Rows from block 2 of the text decoder of a small image captioner, named by matrix and row number. Rows with one number belong to one neuron. Each number is 50 + 15 x the weight over its row's rms, rounded and kept within 0 to 99. All counts start at 0.
After each neuron's rows are labels from the 100 texts, of 14976, where the neuron reaches its largest size: "tokens" is the input token at the peak. Only what is clearly more common there than usual is listed. The data: photos of plants and fungi (iNaturalist).
# gate: MLP gate (decoder.blocks.2.mlp.gate.weight, 512x192), inputs 144-191
# fc1: MLP up (decoder.blocks.2.mlp.fc1.weight, 512x192), inputs 144-191
# fc2: MLP down (decoder.blocks.2.mlp.fc2.weight, 192x512, transposed), outputs 144-191

gate.326:39 21 56 35 39 58 62 59 71 38 47 30 65 41 46 29 70 33 86 78 29 16 55 50 47 58 54 23 49 26 29 46 51 70 75 37 29 59 77 38 51 48 59 81 49 54 45 36
fc1.326:64 39 42 45 61 59 15 41 33 40 54 80 43 56 61 38 51 57 57 45 60 31 49 43 29 48 50 64 46 70 35 70 27 23 59 61 64 48 30 60 65 40 28 46 45 52 53 49
fc2.326:64 35 51 35 66 43 39 29 50 70 53 76 28 55 46 40 73 62 46 61 74 33 38 20 20 62 45 64 36 27 47 39 67 23 38 74 60 53 37 67 54 49 61 45 58 50 58 78
tokens: "h"

gate.198:09 24 71 52 55 34 51 56 55 60 25 77 49 56 79 67 41 42 33 56 39 78 61 57 47 78 46 47 76 50 51 55 46 21 59 56 56 71 37 39 45 51 25 50 59 60 43 46
fc1.198:56 69 57 49 36 42 63 50 61 60 31 28 27 68 58 46 71 34 49 49 45 32 72 65 55 75 54 54 53 48 39 73 57 27 25 51 77 52 51 20 53 56 58 53 50 73 74 50
fc2.198:56 54 65 63 41 59 35 46 47 48 35 67 64 51 41 19 39 66 32 43 37 39 40 58 70 42 29 69 42 24 50 52 46 63 45 71 62 59 32 57 47 48 38 37 46 49 65 70
tokens: "k"; "s"

gate.352:38 45 37 57 17 24 55 62 86 38 27 41 40 34 67 62 51 48 61 66 38 65 60 61 52 45 50 32 39 67 65 49 35 46 47 60 51 26 36 51 72 55 47 34 78 64 50 59
fc1.352:50 33 53 49 54 54 60 33 28 40 47 66 56 57 42 57 68 67 45 46 33 31 46 54 47 69 54 45 45 63 47 35 55 58 35 58 66 33 53 44 21 73 66 48 64 52 23 61
fc2.352:44 54 49 46 80 49 33 70 46 54 65 39 66 56 68 40 55 44 39 68 55 61 72 29 54 71 69 51 34 42 58 65 43 59 63 32 53 50 66 60 30 74 38 27 49 58 56 61
tokens: "a"

gate.280:19 48 44 81 57 58 49 45 42 59 31 53 61 56 66 57 36 69 61 48 55 23 45 54 32 80 48 36 08 59 43 53 54 55 50 60 57 44 33 18 57 58 38 70 35 67 72 58
fc1.280:46 35 24 73 47 33 22 62 38 28 41 67 62 64 88 76 54 62 22 29 51 59 38 23 53 52 15 19 73 54 17 55 59 63 41 48 43 52 64 17 74 61 34 28 60 52 40 56
fc2.280:75 44 57 64 33 56 54 64 48 55 45 28 87 65 52 25 84 53 81 47 50 37 65 67 66 66 61 17 47 50 51 59 48 73 32 35 86 22 45 50 41 63 54 70 66 92 43 86
tokens: "a"

gate.460:33 45 37 28 25 33 64 67 63 37 52 92 25 59 58 50 34 48 46 35 50 62 76 66 36 30 55 79 24 51 56 59 47 57 45 76 49 47 67 50 41 28 58 48 47 65 79 44
fc1.460:27 50 40 62 42 49 50 42 49 72 43 49 51 25 54 60 43 51 52 60 56 54 30 29 67 59 60 73 44 45 50 57 40 55 86 41 39 56 27 44 61 55 58 44 41 52 20 61
fc2.460:70 21 45 26 59 54 39 31 52 38 68 36 67 23 61 56 44 37 48 63 43 75 40 45 43 50 75 17 40 47 48 39 54 70 46 44 33 65 50 43 33 60 47 35 47 62 24 50
tokens: "s"

gate.136:58 47 32 50 88 33 44 60 78 53 69 44 24 50 29 39 45 66 54 71 30 47 45 64 64 59 45 33 51 45 69 44 13 62 39 37 32 42 19 71 74 57 25 59 58 86 51 34
fc1.136:57 36 84 24 38 57 69 48 57 46 47 62 37 85 33 51 58 52 39 35 37 50 38 37 49 32 49 54 45 56 37 36 30 43 53 79 50 51 51 57 32 42 58 25 59 39 65 70
fc2.136:70 34 61 56 41 56 75 65 49 46 54 52 41 69 81 30 46 41 41 53 79 71 54 38 50 59 60 57 44 58 22 66 61 67 54 41 58 30 71 26 24 58 44 32 31 28 64 40
tokens: "("

gate.190:59 21 79 42 39 63 52 39 50 39 51 37 23 45 48 79 64 43 43 29 61 54 49 31 64 46 63 67 58 45 34 48 39 31 39 74 47 66 34 26 23 47 58 23 32 48 45 66
fc1.190:39 12 47 31 11 38 41 34 54 43 29 46 62 51 43 56 67 38 50 44 51 55 44 46 71 57 58 64 76 43 78 50 44 42 14 30 51 64 59 49 82 41 40 40 04 77 47 47
fc2.190:49 32 44 40 45 62 25 53 70 54 37 35 63 29 69 63 39 44 42 50 68 85 55 42 68 42 16 39 42 53 36 57 49 51 37 89 35 44 23 60 43 61 55 43 55 45 20 55
tokens: " "

gate.77:43 40 51 24 36 40 53 55 59 50 73 36 67 34 40 30 48 55 40 48 44 36 52 45 38 58 65 38 31 63 43 30 60 36 43 51 17 52 74 47 42 35 27 73 26 65 38 53
fc1.77:47 52 70 55 18 42 57 50 48 35 40 74 33 33 35 58 61 35 63 36 53 32 53 62 41 73 54 42 62 72 25 48 44 51 41 48 55 49 58 31 52 19 66 59 17 33 27 62
fc2.77:30 60 37 52 14 53 66 38 40 70 52 54 67 43 41 31 72 46 60 26 67 51 56 30 67 59 32 32 67 57 51 86 29 61 54 27 56 42 39 44 29 15 40 40 34 44 36 56
tokens: "p"

gate.330:49 48 58 74 61 57 55 50 57 41 43 45 44 72 51 38 34 65 19 37 63 64 66 31 44 55 49 43 67 47 67 26 64 54 33 48 38 62 49 49 19 38 51 43 66 44 63 46
fc1.330:45 66 52 51 46 42 24 46 76 43 27 39 54 38 35 55 68 44 42 54 70 60 70 40 84 42 44 32 37 51 59 24 57 54 28 43 68 37 40 50 58 47 42 73 40 30 47 60
fc2.330:72 63 30 56 55 45 34 60 64 57 42 57 43 37 51 76 72 56 44 35 58 36 03 69 40 52 67 42 13 60 44 41 61 59 42 48 61 29 44 70 27 20 40 67 51 31 57 78
tokens: "r"

gate.310:41 29 43 46 55 56 52 54 61 20 37 28 42 48 45 63 45 45 36 79 46 64 46 59 38 37 41 38 82 61 65 42 58 39 44 27 64 65 43 56 40 40 70 59 73 50 42 54
fc1.310:45 27 38 32 79 37 67 62 39 54 32 70 35 25 37 66 69 83 53 55 63 66 66 50 55 65 50 49 52 37 27 59 72 48 58 78 66 71 41 74 35 53 31 61 66 89 56 58
fc2.310:58 51 48 70 52 33 67 40 52 52 38 49 36 53 58 35 48 46 43 84 30 30 72 60 37 41 38 62 30 24 39 65 41 52 46 58 57 51 56 28 56 38 49 54 46 67 56 33
tokens: "a"

gate.226:71 42 58 21 57 42 58 46 47 78 82 17 65 53 38 30 42 37 69 35 40 33 68 35 50 14 59 12 51 61 61 39 58 39 33 71 43 48 49 84 62 49 61 39 71 28 32 48
fc1.226:56 63 71 47 44 48 64 51 15 32 46 46 50 46 28 44 81 56 42 54 36 55 61 70 47 19 69 56 56 83 49 20 60 28 34 75 64 39 21 57 41 49 46 44 38 73 55 43
fc2.226:39 48 08 38 47 67 64 15 42 42 36 65 23 40 28 42 46 68 62 39 59 52 42 28 43 48 62 69 69 39 54 46 76 24 34 50 42 39 38 44 46 56 60 39 55 61 50 55
tokens: "h"

gate.106:49 61 30 59 62 40 48 31 52 67 46 57 62 59 53 56 44 77 46 78 42 30 51 12 37 52 40 36 32 41 37 64 57 49 57 54 40 60 61 56 53 53 55 58 41 42 59 33
fc1.106:44 46 52 62 56 63 56 59 47 53 42 50 51 65 69 57 36 38 54 48 42 78 35 29 72 42 54 53 47 26 54 45 50 63 29 42 44 52 50 53 51 58 37 60 45 82 55 39
fc2.106:73 57 51 36 43 37 49 75 28 32 36 30 54 49 46 13 59 45 29 44 43 43 29 34 89 55 45 53 45 46 59 39 43 29 56 60 35 50 27 57 31 38 46 46 39 58 58 56
tokens: "("; "d"

gate.355:52 49 70 45 67 68 63 63 48 25 47 68 66 29 38 23 40 44 60 32 58 46 40 77 41 36 67 25 23 55 65 49 47 25 52 54 37 26 39 57 29 46 42 71 61 52 76 31
fc1.355:53 67 43 54 27 79 02 52 53 42 42 53 40 55 47 34 50 55 54 73 39 28 59 36 61 38 27 33 37 29 53 59 64 57 48 26 32 54 75 65 57 54 53 31 50 33 50 33
fc2.355:44 61 55 45 58 40 60 55 31 60 53 22 38 57 46 48 64 29 32 73 49 39 25 66 60 22 59 62 46 46 37 42 64 55 69 15 52 80 70 69 86 56 56 34 58 52 51 39
tokens: "u"

gate.374:69 48 65 62 68 52 36 37 49 62 39 65 38 57 51 56 49 58 59 43 55 44 44 45 40 27 70 43 72 44 48 56 64 37 72 53 38 36 60 58 69 55 85 64 43 48 70 64
fc1.374:40 39 25 39 38 28 41 47 29 65 57 55 37 41 70 55 61 35 50 43 76 31 68 38 46 60 43 47 93 72 49 46 42 74 41 41 52 62 60 54 35 57 57 20 48 55 57 26
fc2.374:56 31 48 55 56 65 38 51 58 06 50 72 47 32 50 82 57 75 59 41 35 43 37 36 38 32 56 32 19 58 59 29 30 32 45 38 20 70 54 46 41 55 43 40 44 34 65 61
tokens: "k"; "o"

gate.461:17 51 64 43 09 39 34 30 63 37 68 44 58 55 68 50 37 42 61 75 72 47 77 72 34 42 40 43 62 41 52 67 38 36 27 41 48 55 67 36 52 72 44 43 25 35 43 48
fc1.461:61 19 37 56 64 49 71 56 70 48 85 40 75 55 44 34 42 29 62 72 45 51 44 51 54 62 64 55 24 39 67 57 45 45 57 66 52 65 44 58 56 55 35 68 47 74 78 44
fc2.461:62 46 73 66 35 44 42 39 88 53 40 52 57 53 35 46 56 26 55 43 63 76 45 75 22 71 28 50 56 61 64 57 67 58 25 58 29 60 48 34 54 29 46 58 60 70 19 64
tokens: "k"

gate.29:60 35 56 71 46 76 27 43 46 20 45 43 45 55 43 23 56 29 49 37 60 41 32 33 39 73 51 68 22 55 38 61 72 46 71 38 54 40 52 37 45 61 63 49 50 35 37 70
fc1.29:56 40 37 62 57 62 47 51 39 32 47 31 51 55 49 52 70 33 40 58 51 32 62 62 65 22 14 54 49 45 48 47 21 58 38 52 48 39 67 64 57 71 37 55 49 56 35 50
fc2.29:56 41 55 71 44 29 03 49 68 42 41 59 68 48 75 44 41 57 72 30 88 49 37 30 41 60 64 39 67 47 40 42 32 52 51 24 53 45 38 44 59 60 36 36 52 78 34 54
tokens: " "

gate.97:24 61 71 56 55 42 64 63 63 56 59 46 67 59 64 51 33 44 51 54 63 78 32 89 54 72 68 13 60 28 62 36 65 30 60 44 60 38 50 27 46 49 61 54 48 64 69 42
fc1.97:29 40 51 41 38 52 63 32 43 28 10 34 22 52 62 31 76 69 39 51 50 34 43 40 33 27 26 48 55 53 83 86 33 78 79 22 62 38 70 56 67 57 65 43 44 69 22 55
fc2.97:73 66 76 63 77 74 45 58 19 36 17 46 37 37 57 69 61 50 51 74 51 76 65 35 74 62 49 41 35 40 44 27 36 41 51 48 53 49 46 76 30 65 52 56 48 57 62 51
tokens: "p"

gate.372:40 40 38 47 30 79 65 31 47 33 58 20 45 57 54 52 47 69 48 49 49 33 59 47 42 52 48 43 60 19 46 55 25 53 31 53 55 76 60 27 61 37 56 63 21 56 57 43
fc1.372:55 43 29 56 28 59 54 40 86 53 31 28 49 62 63 63 28 49 51 40 47 68 37 28 77 42 53 68 37 49 36 60 24 57 55 43 43 52 73 43 23 28 55 63 83 41 58 43
fc2.372:67 61 70 60 82 30 44 44 46 62 41 40 40 35 50 71 49 52 57 25 36 46 40 33 64 44 65 51 46 50 40 39 48 47 52 40 44 58 51 99 51 50 69 73 30 41 49 70
tokens: "h"

gate.270:22 25 40 35 68 30 43 52 47 47 44 53 57 67 38 36 83 70 35 57 47 42 51 31 13 50 46 44 46 40 17 48 48 08 38 37 47 50 61 37 35 42 62 51 59 40 69 63
fc1.270:69 43 36 75 53 44 80 36 66 54 32 32 44 48 41 53 58 62 36 43 37 40 61 55 24 34 48 60 45 54 47 29 53 68 29 15 31 60 68 32 45 38 48 60 56 46 56 68
fc2.270:35 47 70 82 78 50 40 52 46 54 46 51 49 40 40 55 43 49 67 39 39 41 34 49 63 75 60 52 47 63 42 63 62 28 48 63 50 57 31 47 35 50 19 32 25 42 48 24
tokens: " "; "i"

gate.111:48 43 48 75 47 31 25 69 80 34 37 33 36 44 53 37 42 70 55 23 65 48 40 40 26 46 59 44 43 60 49 79 73 70 56 31 64 62 48 65 65 58 25 49 45 50 34 57
fc1.111:41 50 35 45 61 43 53 39 41 65 31 23 50 83 41 50 66 38 55 35 44 48 53 27 71 50 51 38 45 64 61 63 52 51 71 76 66 81 43 46 26 46 48 49 57 63 76 61
fc2.111:60 36 26 38 26 31 66 36 60 64 59 52 36 64 30 32 54 72 57 55 43 41 42 68 25 60 59 51 55 38 41 50 36 55 42 41 54 74 56 30 33 50 86 68 54 49 31 42
tokens: "a"

gate.425:31 41 52 40 47 70 43 46 64 75 20 24 56 22 42 51 60 45 47 65 43 72 63 52 65 53 49 42 30 53 26 37 58 38 44 42 54 52 60 35 25 52 36 49 62 70 25 48
fc1.425:53 43 58 45 59 78 75 47 57 59 85 71 53 60 43 70 31 63 57 37 45 56 83 63 24 37 26 63 56 32 39 51 51 33 60 88 43 43 67 32 32 41 42 50 51 55 64 37
fc2.425:48 65 57 54 61 51 51 49 61 65 43 48 73 52 63 66 29 59 57 37 57 49 52 32 59 60 28 36 57 49 52 46 43 61 50 61 43 26 41 51 65 38 60 66 66 68 63 70
tokens: "u"; "b"

gate.182:38 54 25 42 59 58 65 59 68 57 34 48 31 52 54 23 42 69 69 67 46 54 59 58 41 65 49 47 28 38 35 28 53 34 60 32 46 65 11 40 62 31 30 41 41 24 57 65
fc1.182:56 41 63 26 47 57 32 54 40 56 66 76 39 36 64 52 40 65 37 63 63 63 78 65 91 44 87 41 62 29 56 79 22 50 63 81 46 29 47 50 73 40 52 42 49 48 78 64
fc2.182:14 30 43 41 85 65 53 38 71 44 37 46 25 58 58 50 89 50 42 62 62 38 58 49 51 58 61 43 59 34 60 40 53 36 50 67 52 71 46 79 40 74 89 27 19 45 38 37
tokens: "("

gate.2:52 60 55 60 53 32 24 56 44 26 43 31 34 64 38 37 32 47 51 63 45 36 69 46 45 47 53 27 59 43 51 44 50 31 28 53 51 60 55 43 48 42 40 59 58 59 66 61
fc1.2:49 57 48 38 73 80 51 49 50 37 49 53 64 42 28 56 38 55 49 43 65 57 34 45 20 60 39 50 32 52 19 43 43 55 51 63 37 52 53 42 38 57 61 66 47 30 47 34
fc2.2:57 39 69 46 58 81 81 96 25 50 61 65 50 56 56 27 52 71 57 47 53 76 59 23 47 41 44 47 74 42 50 28 48 53 35 50 21 71 28 39 43 60 62 22 43 51 48 42
tokens: "a"; "d"

gate.411:54 46 47 50 48 68 69 64 50 67 39 32 35 37 25 32 53 60 47 66 60 69 45 52 51 24 52 70 35 55 42 37 53 39 40 53 30 49 48 62 40 25 27 42 68 66 63 57
fc1.411:31 40 44 56 43 09 35 61 67 51 70 40 29 55 58 50 72 52 55 47 36 03 60 21 19 44 48 44 52 61 61 39 23 42 36 65 67 57 13 67 63 68 81 30 43 81 18 63
fc2.411:68 72 69 72 67 48 33 36 59 61 47 08 32 39 57 69 67 41 20 74 56 43 64 49 63 43 64 40 59 47 33 60 50 53 32 53 56 43 39 45 36 41 67 52 21 74 62 61
tokens: "s"

gate.135:29 43 54 35 28 50 48 50 23 60 57 51 55 43 41 64 32 31 49 49 55 41 70 39 54 36 37 57 71 37 27 37 62 47 62 52 69 24 49 28 38 07 37 48 81 66 40 61
fc1.135:51 59 63 58 37 38 51 64 90 73 40 43 66 44 53 47 58 56 87 30 54 36 51 37 47 47 49 52 52 24 63 61 42 42 42 25 60 57 59 39 68 23 58 61 65 50 36 76
fc2.135:62 45 46 71 52 43 39 57 27 57 57 74 56 60 21 58 59 45 68 53 57 35 56 31 62 39 49 46 59 61 45 69 50 72 58 60 48 61 34 70 50 55 52 42 36 50 62 35
tokens: "p"

gate.463:57 49 46 32 49 56 59 36 51 36 61 61 53 68 49 31 41 73 69 67 52 55 45 46 62 61 63 52 40 35 10 52 73 33 34 69 50 57 50 44 32 51 65 63 37 48 45 70
fc1.463:30 70 65 68 49 43 43 51 56 54 30 63 62 62 28 64 75 30 64 56 58 48 54 32 67 48 49 60 53 34 30 53 48 38 47 42 47 41 53 52 60 19 45 40 50 53 44 33
fc2.463:45 70 66 54 65 60 24 65 45 32 51 22 58 26 67 54 44 56 59 48 63 26 48 79 50 54 77 28 60 50 74 52 48 56 46 48 85 70 43 47 56 46 68 42 41 67 72 56
tokens: "l"

gate.126:36 40 26 50 37 54 60 31 57 15 51 49 38 57 11 49 54 57 32 46 52 47 58 87 59 35 47 38 73 44 38 49 46 71 38 40 45 71 44 44 46 34 52 28 72 66 21 37
fc1.126:73 56 36 64 57 22 51 62 44 39 57 59 38 39 50 76 47 42 39 53 52 66 74 77 60 78 33 76 38 46 34 57 25 60 20 34 57 80 48 64 45 45 42 28 35 47 49 60
fc2.126:85 51 55 70 72 44 60 54 27 26 48 44 54 55 70 57 65 34 39 29 40 41 71 29 42 13 52 63 73 61 58 71 59 62 49 45 59 73 16 31 46 14 42 45 50 76 68 51
tokens: "h"

gate.456:61 53 25 34 55 35 49 19 52 12 27 70 51 01 56 86 53 44 48 65 37 59 57 45 39 41 68 80 33 69 43 70 69 79 52 63 43 53 61 25 50 34 57 25 35 56 80 54
fc1.456:69 68 63 57 33 32 44 56 74 47 24 76 58 75 58 41 31 30 73 64 41 17 48 54 45 22 62 41 32 20 69 75 72 55 42 81 16 40 36 45 58 41 59 48 69 76 38 32
fc2.456:83 77 30 21 49 61 48 57 44 43 55 30 45 65 45 27 22 50 36 33 31 73 64 64 65 52 57 59 58 50 52 35 27 60 58 45 39 41 51 45 42 77 40 34 63 53 38 46
tokens: "a"; "l"

gate.382:41 73 60 30 70 71 32 22 90 45 30 38 66 54 36 35 42 52 64 53 31 41 76 75 48 62 27 40 31 34 40 46 63 66 42 39 61 47 35 58 56 67 61 31 53 45 63 44
fc1.382:59 76 50 32 54 72 59 29 36 65 50 54 63 38 62 38 57 59 40 82 03 44 62 38 53 31 39 62 54 75 31 45 54 32 51 45 62 53 72 62 68 50 49 43 42 23 49 36
fc2.382:58 58 57 35 56 61 43 39 39 69 30 46 50 56 59 35 46 29 41 47 62 80 56 60 67 49 83 62 44 33 21 59 56 77 65 57 61 46 43 61 52 40 53 37 69 61 58 44
tokens: "l"

gate.302:65 48 46 42 34 61 47 58 33 70 28 56 47 27 25 40 51 39 61 80 54 46 58 32 44 40 33 32 39 55 22 18 70 38 54 21 52 55 61 54 52 56 64 23 68 44 25 65
fc1.302:31 59 34 50 53 71 64 29 49 49 67 41 76 50 33 47 52 38 49 30 48 83 72 65 48 17 44 53 45 44 85 37 73 60 45 31 66 65 60 36 38 59 34 45 56 28 39 48
fc2.302:60 42 30 37 49 76 20 47 59 62 58 62 48 56 43 79 46 42 53 23 61 60 36 41 57 45 71 52 70 21 51 41 87 78 50 44 63 42 66 43 55 26 65 40 57 60 56 59
tokens: "r"; "o"; "h"

gate.415:50 33 52 35 42 46 33 58 37 32 57 70 60 75 54 35 57 54 42 58 50 34 72 59 31 56 55 38 28 48 33 50 50 35 44 50 43 39 60 48 55 55 65 52 56 72 66 69
fc1.415:52 29 36 65 15 55 59 49 61 65 67 52 38 38 46 70 80 35 58 65 38 59 46 53 54 71 54 61 76 46 40 43 49 46 66 39 38 50 50 44 40 60 54 39 59 47 48 39
fc2.415:34 34 30 50 30 63 66 55 66 50 57 56 40 60 38 43 65 47 12 65 34 39 51 53 30 52 50 69 76 23 42 44 25 33 51 77 61 49 47 50 53 43 64 49 43 29 47 48
tokens: "a"; "g"

gate.288:37 53 45 59 34 41 68 56 68 55 68 44 52 34 50 45 69 52 34 12 70 26 54 28 71 62 32 48 48 48 63 32 28 41 62 32 88 33 34 50 38 65 31 22 15 63 48 44
fc1.288:24 36 53 48 51 39 32 69 57 79 79 56 70 48 16 48 84 46 36 31 46 28 59 42 65 41 29 57 39 53 37 69 55 17 54 44 66 39 58 55 71 68 44 57 25 26 33 68
fc2.288:71 43 55 58 53 38 82 54 50 37 56 69 72 53 66 47 57 57 55 45 58 47 42 46 34 60 51 51 50 83 39 67 34 50 79 48 47 52 17 79 57 39 57 39 58 62 23 54
tokens: "p"

gate.196:38 57 48 49 28 29 37 55 36 33 59 75 45 79 50 39 30 54 35 63 65 65 45 69 25 28 35 41 55 39 71 43 50 36 48 63 78 58 47 53 44 58 18 25 58 54 44 77
fc1.196:63 58 45 48 33 52 45 69 63 52 46 46 46 16 51 74 29 75 44 60 58 46 51 61 42 31 57 63 57 53 19 47 79 57 80 42 37 66 27 45 33 50 75 22 63 45 70 23
fc2.196:54 51 65 51 60 68 46 82 65 58 43 60 52 24 53 26 45 70 55 46 36 28 53 54 68 50 73 64 43 21 33 42 56 56 68 45 67 58 40 30 27 44 29 70 39 62 54 53
tokens: "r"

gate.403:46 27 47 53 48 49 20 27 41 34 44 26 65 52 87 58 44 54 67 64 40 49 50 28 40 45 51 45 52 27 44 29 50 45 38 44 28 65 39 75 75 64 25 58 53 49 52 23
fc1.403:37 49 40 31 81 68 50 25 60 34 64 35 51 51 45 73 29 53 68 50 24 70 46 33 46 54 38 73 31 42 44 48 45 40 63 58 38 52 52 42 45 44 79 65 50 32 48 31
fc2.403:54 66 70 79 33 84 32 69 45 39 34 25 65 40 30 44 32 44 59 85 41 39 44 35 39 60 75 39 40 44 43 36 75 54 29 54 32 78 38 36 79 50 43 41 57 48 46 73
tokens: "r"

gate.445:37 11 46 78 67 56 53 45 39 40 42 51 37 36 48 31 55 64 55 42 56 42 41 65 24 58 20 50 42 28 53 42 65 43 32 34 70 44 71 39 40 26 25 46 46 66 45 48
fc1.445:63 47 37 80 47 28 43 39 79 39 50 52 72 67 39 48 40 38 53 73 40 57 32 41 74 49 43 69 57 35 60 36 42 78 15 40 66 53 23 29 57 27 35 49 59 49 71 33
fc2.445:30 46 53 44 58 39 35 56 53 55 24 32 65 42 41 57 71 51 19 41 34 61 33 76 66 43 48 22 31 37 44 63 49 37 50 74 31 57 29 53 47 68 26 29 66 39 51 66
tokens: "p"; "c"; "s"; "f"

gate.243:37 43 39 41 34 39 59 46 39 53 36 67 68 56 61 32 65 68 61 28 51 65 46 69 57 61 30 54 62 41 35 44 50 64 57 44 57 81 63 32 21 30 70 54 72 73 32 52
fc1.243:57 48 53 31 39 42 27 28 93 28 51 61 67 32 33 37 51 61 51 51 65 47 61 41 49 52 43 34 47 59 76 59 15 46 60 55 72 29 55 58 63 38 62 55 47 17 58 63
fc2.243:64 61 47 50 68 71 37 66 54 56 54 67 40 36 38 55 45 37 55 48 49 44 56 45 35 60 40 41 41 39 65 32 68 64 65 57 54 65 69 31 45 44 62 39 43 51 69 55
tokens: "u"; "s"

gate.391:42 25 78 45 62 69 61 54 66 32 54 40 61 51 72 66 78 34 50 68 54 47 43 22 20 60 47 31 79 58 48 53 53 24 39 55 84 68 66 64 57 44 54 55 45 73 58 41
fc1.391:38 47 21 75 44 47 40 58 36 81 61 39 42 65 42 29 38 53 53 40 52 46 53 78 47 50 21 43 43 58 34 53 30 62 43 56 40 31 55 50 12 66 39 47 39 61 26 48
fc2.391:55 64 39 30 49 46 37 44 45 60 69 41 51 35 67 38 48 38 74 32 53 85 61 33 75 38 59 66 48 49 34 47 27 61 43 57 46 58 70 45 76 72 85 19 53 33 57 39
tokens: "k"

gate.171:47 27 72 44 39 74 63 29 41 44 28 42 35 62 69 50 28 74 17 42 46 86 53 99 33 49 46 61 53 34 40 48 56 43 42 31 43 65 59 49 49 40 38 26 32 32 39 76
fc1.171:37 56 42 43 44 31 38 34 38 47 60 51 41 45 43 53 35 23 56 63 49 48 66 33 31 48 52 72 49 51 37 26 43 79 50 45 61 21 30 29 57 61 65 49 49 65 45 68
fc2.171:31 52 52 36 47 69 44 49 54 46 73 52 52 44 57 31 57 50 42 52 66 63 37 25 54 48 43 55 68 58 42 79 47 38 62 48 38 64 44 55 73 73 45 59 23 44 36 61
tokens: " "; "o"

gate.118:23 43 34 62 30 57 58 67 30 47 41 52 42 39 42 42 68 52 21 51 35 44 50 58 50 44 43 61 63 45 56 39 28 43 52 48 50 70 52 41 66 31 20 64 56 20 50 36
fc1.118:42 55 40 37 38 50 30 30 21 56 27 46 47 52 58 77 15 70 35 40 46 34 30 70 67 25 50 55 45 64 65 26 47 35 65 45 20 39 59 24 38 47 71 70 24 45 56 36
fc2.118:46 45 59 49 76 40 49 47 64 44 54 62 38 40 57 43 76 64 63 59 74 56 56 68 21 42 48 50 52 56 49 50 37 29 52 63 22 06 59 17 36 35 50 53 57 57 32 67
tokens: "r"; "s"

gate.268:61 48 35 41 59 38 60 65 45 26 34 44 41 29 33 38 42 45 46 51 55 44 39 38 41 68 16 35 42 40 25 38 78 51 43 36 53 24 43 27 36 34 44 27 59 65 61 60
fc1.268:27 46 47 57 64 50 59 63 67 68 42 44 58 74 67 17 57 19 71 24 29 34 33 31 74 62 68 62 35 53 46 66 49 39 73 43 27 56 33 58 54 63 58 51 42 61 38 39
fc2.268:45 69 86 45 42 43 36 42 41 44 51 65 46 44 46 46 70 45 48 58 42 83 46 32 44 75 42 73 52 62 50 44 62 83 36 67 40 65 60 41 68 77 29 51 56 44 45 54
tokens: "u"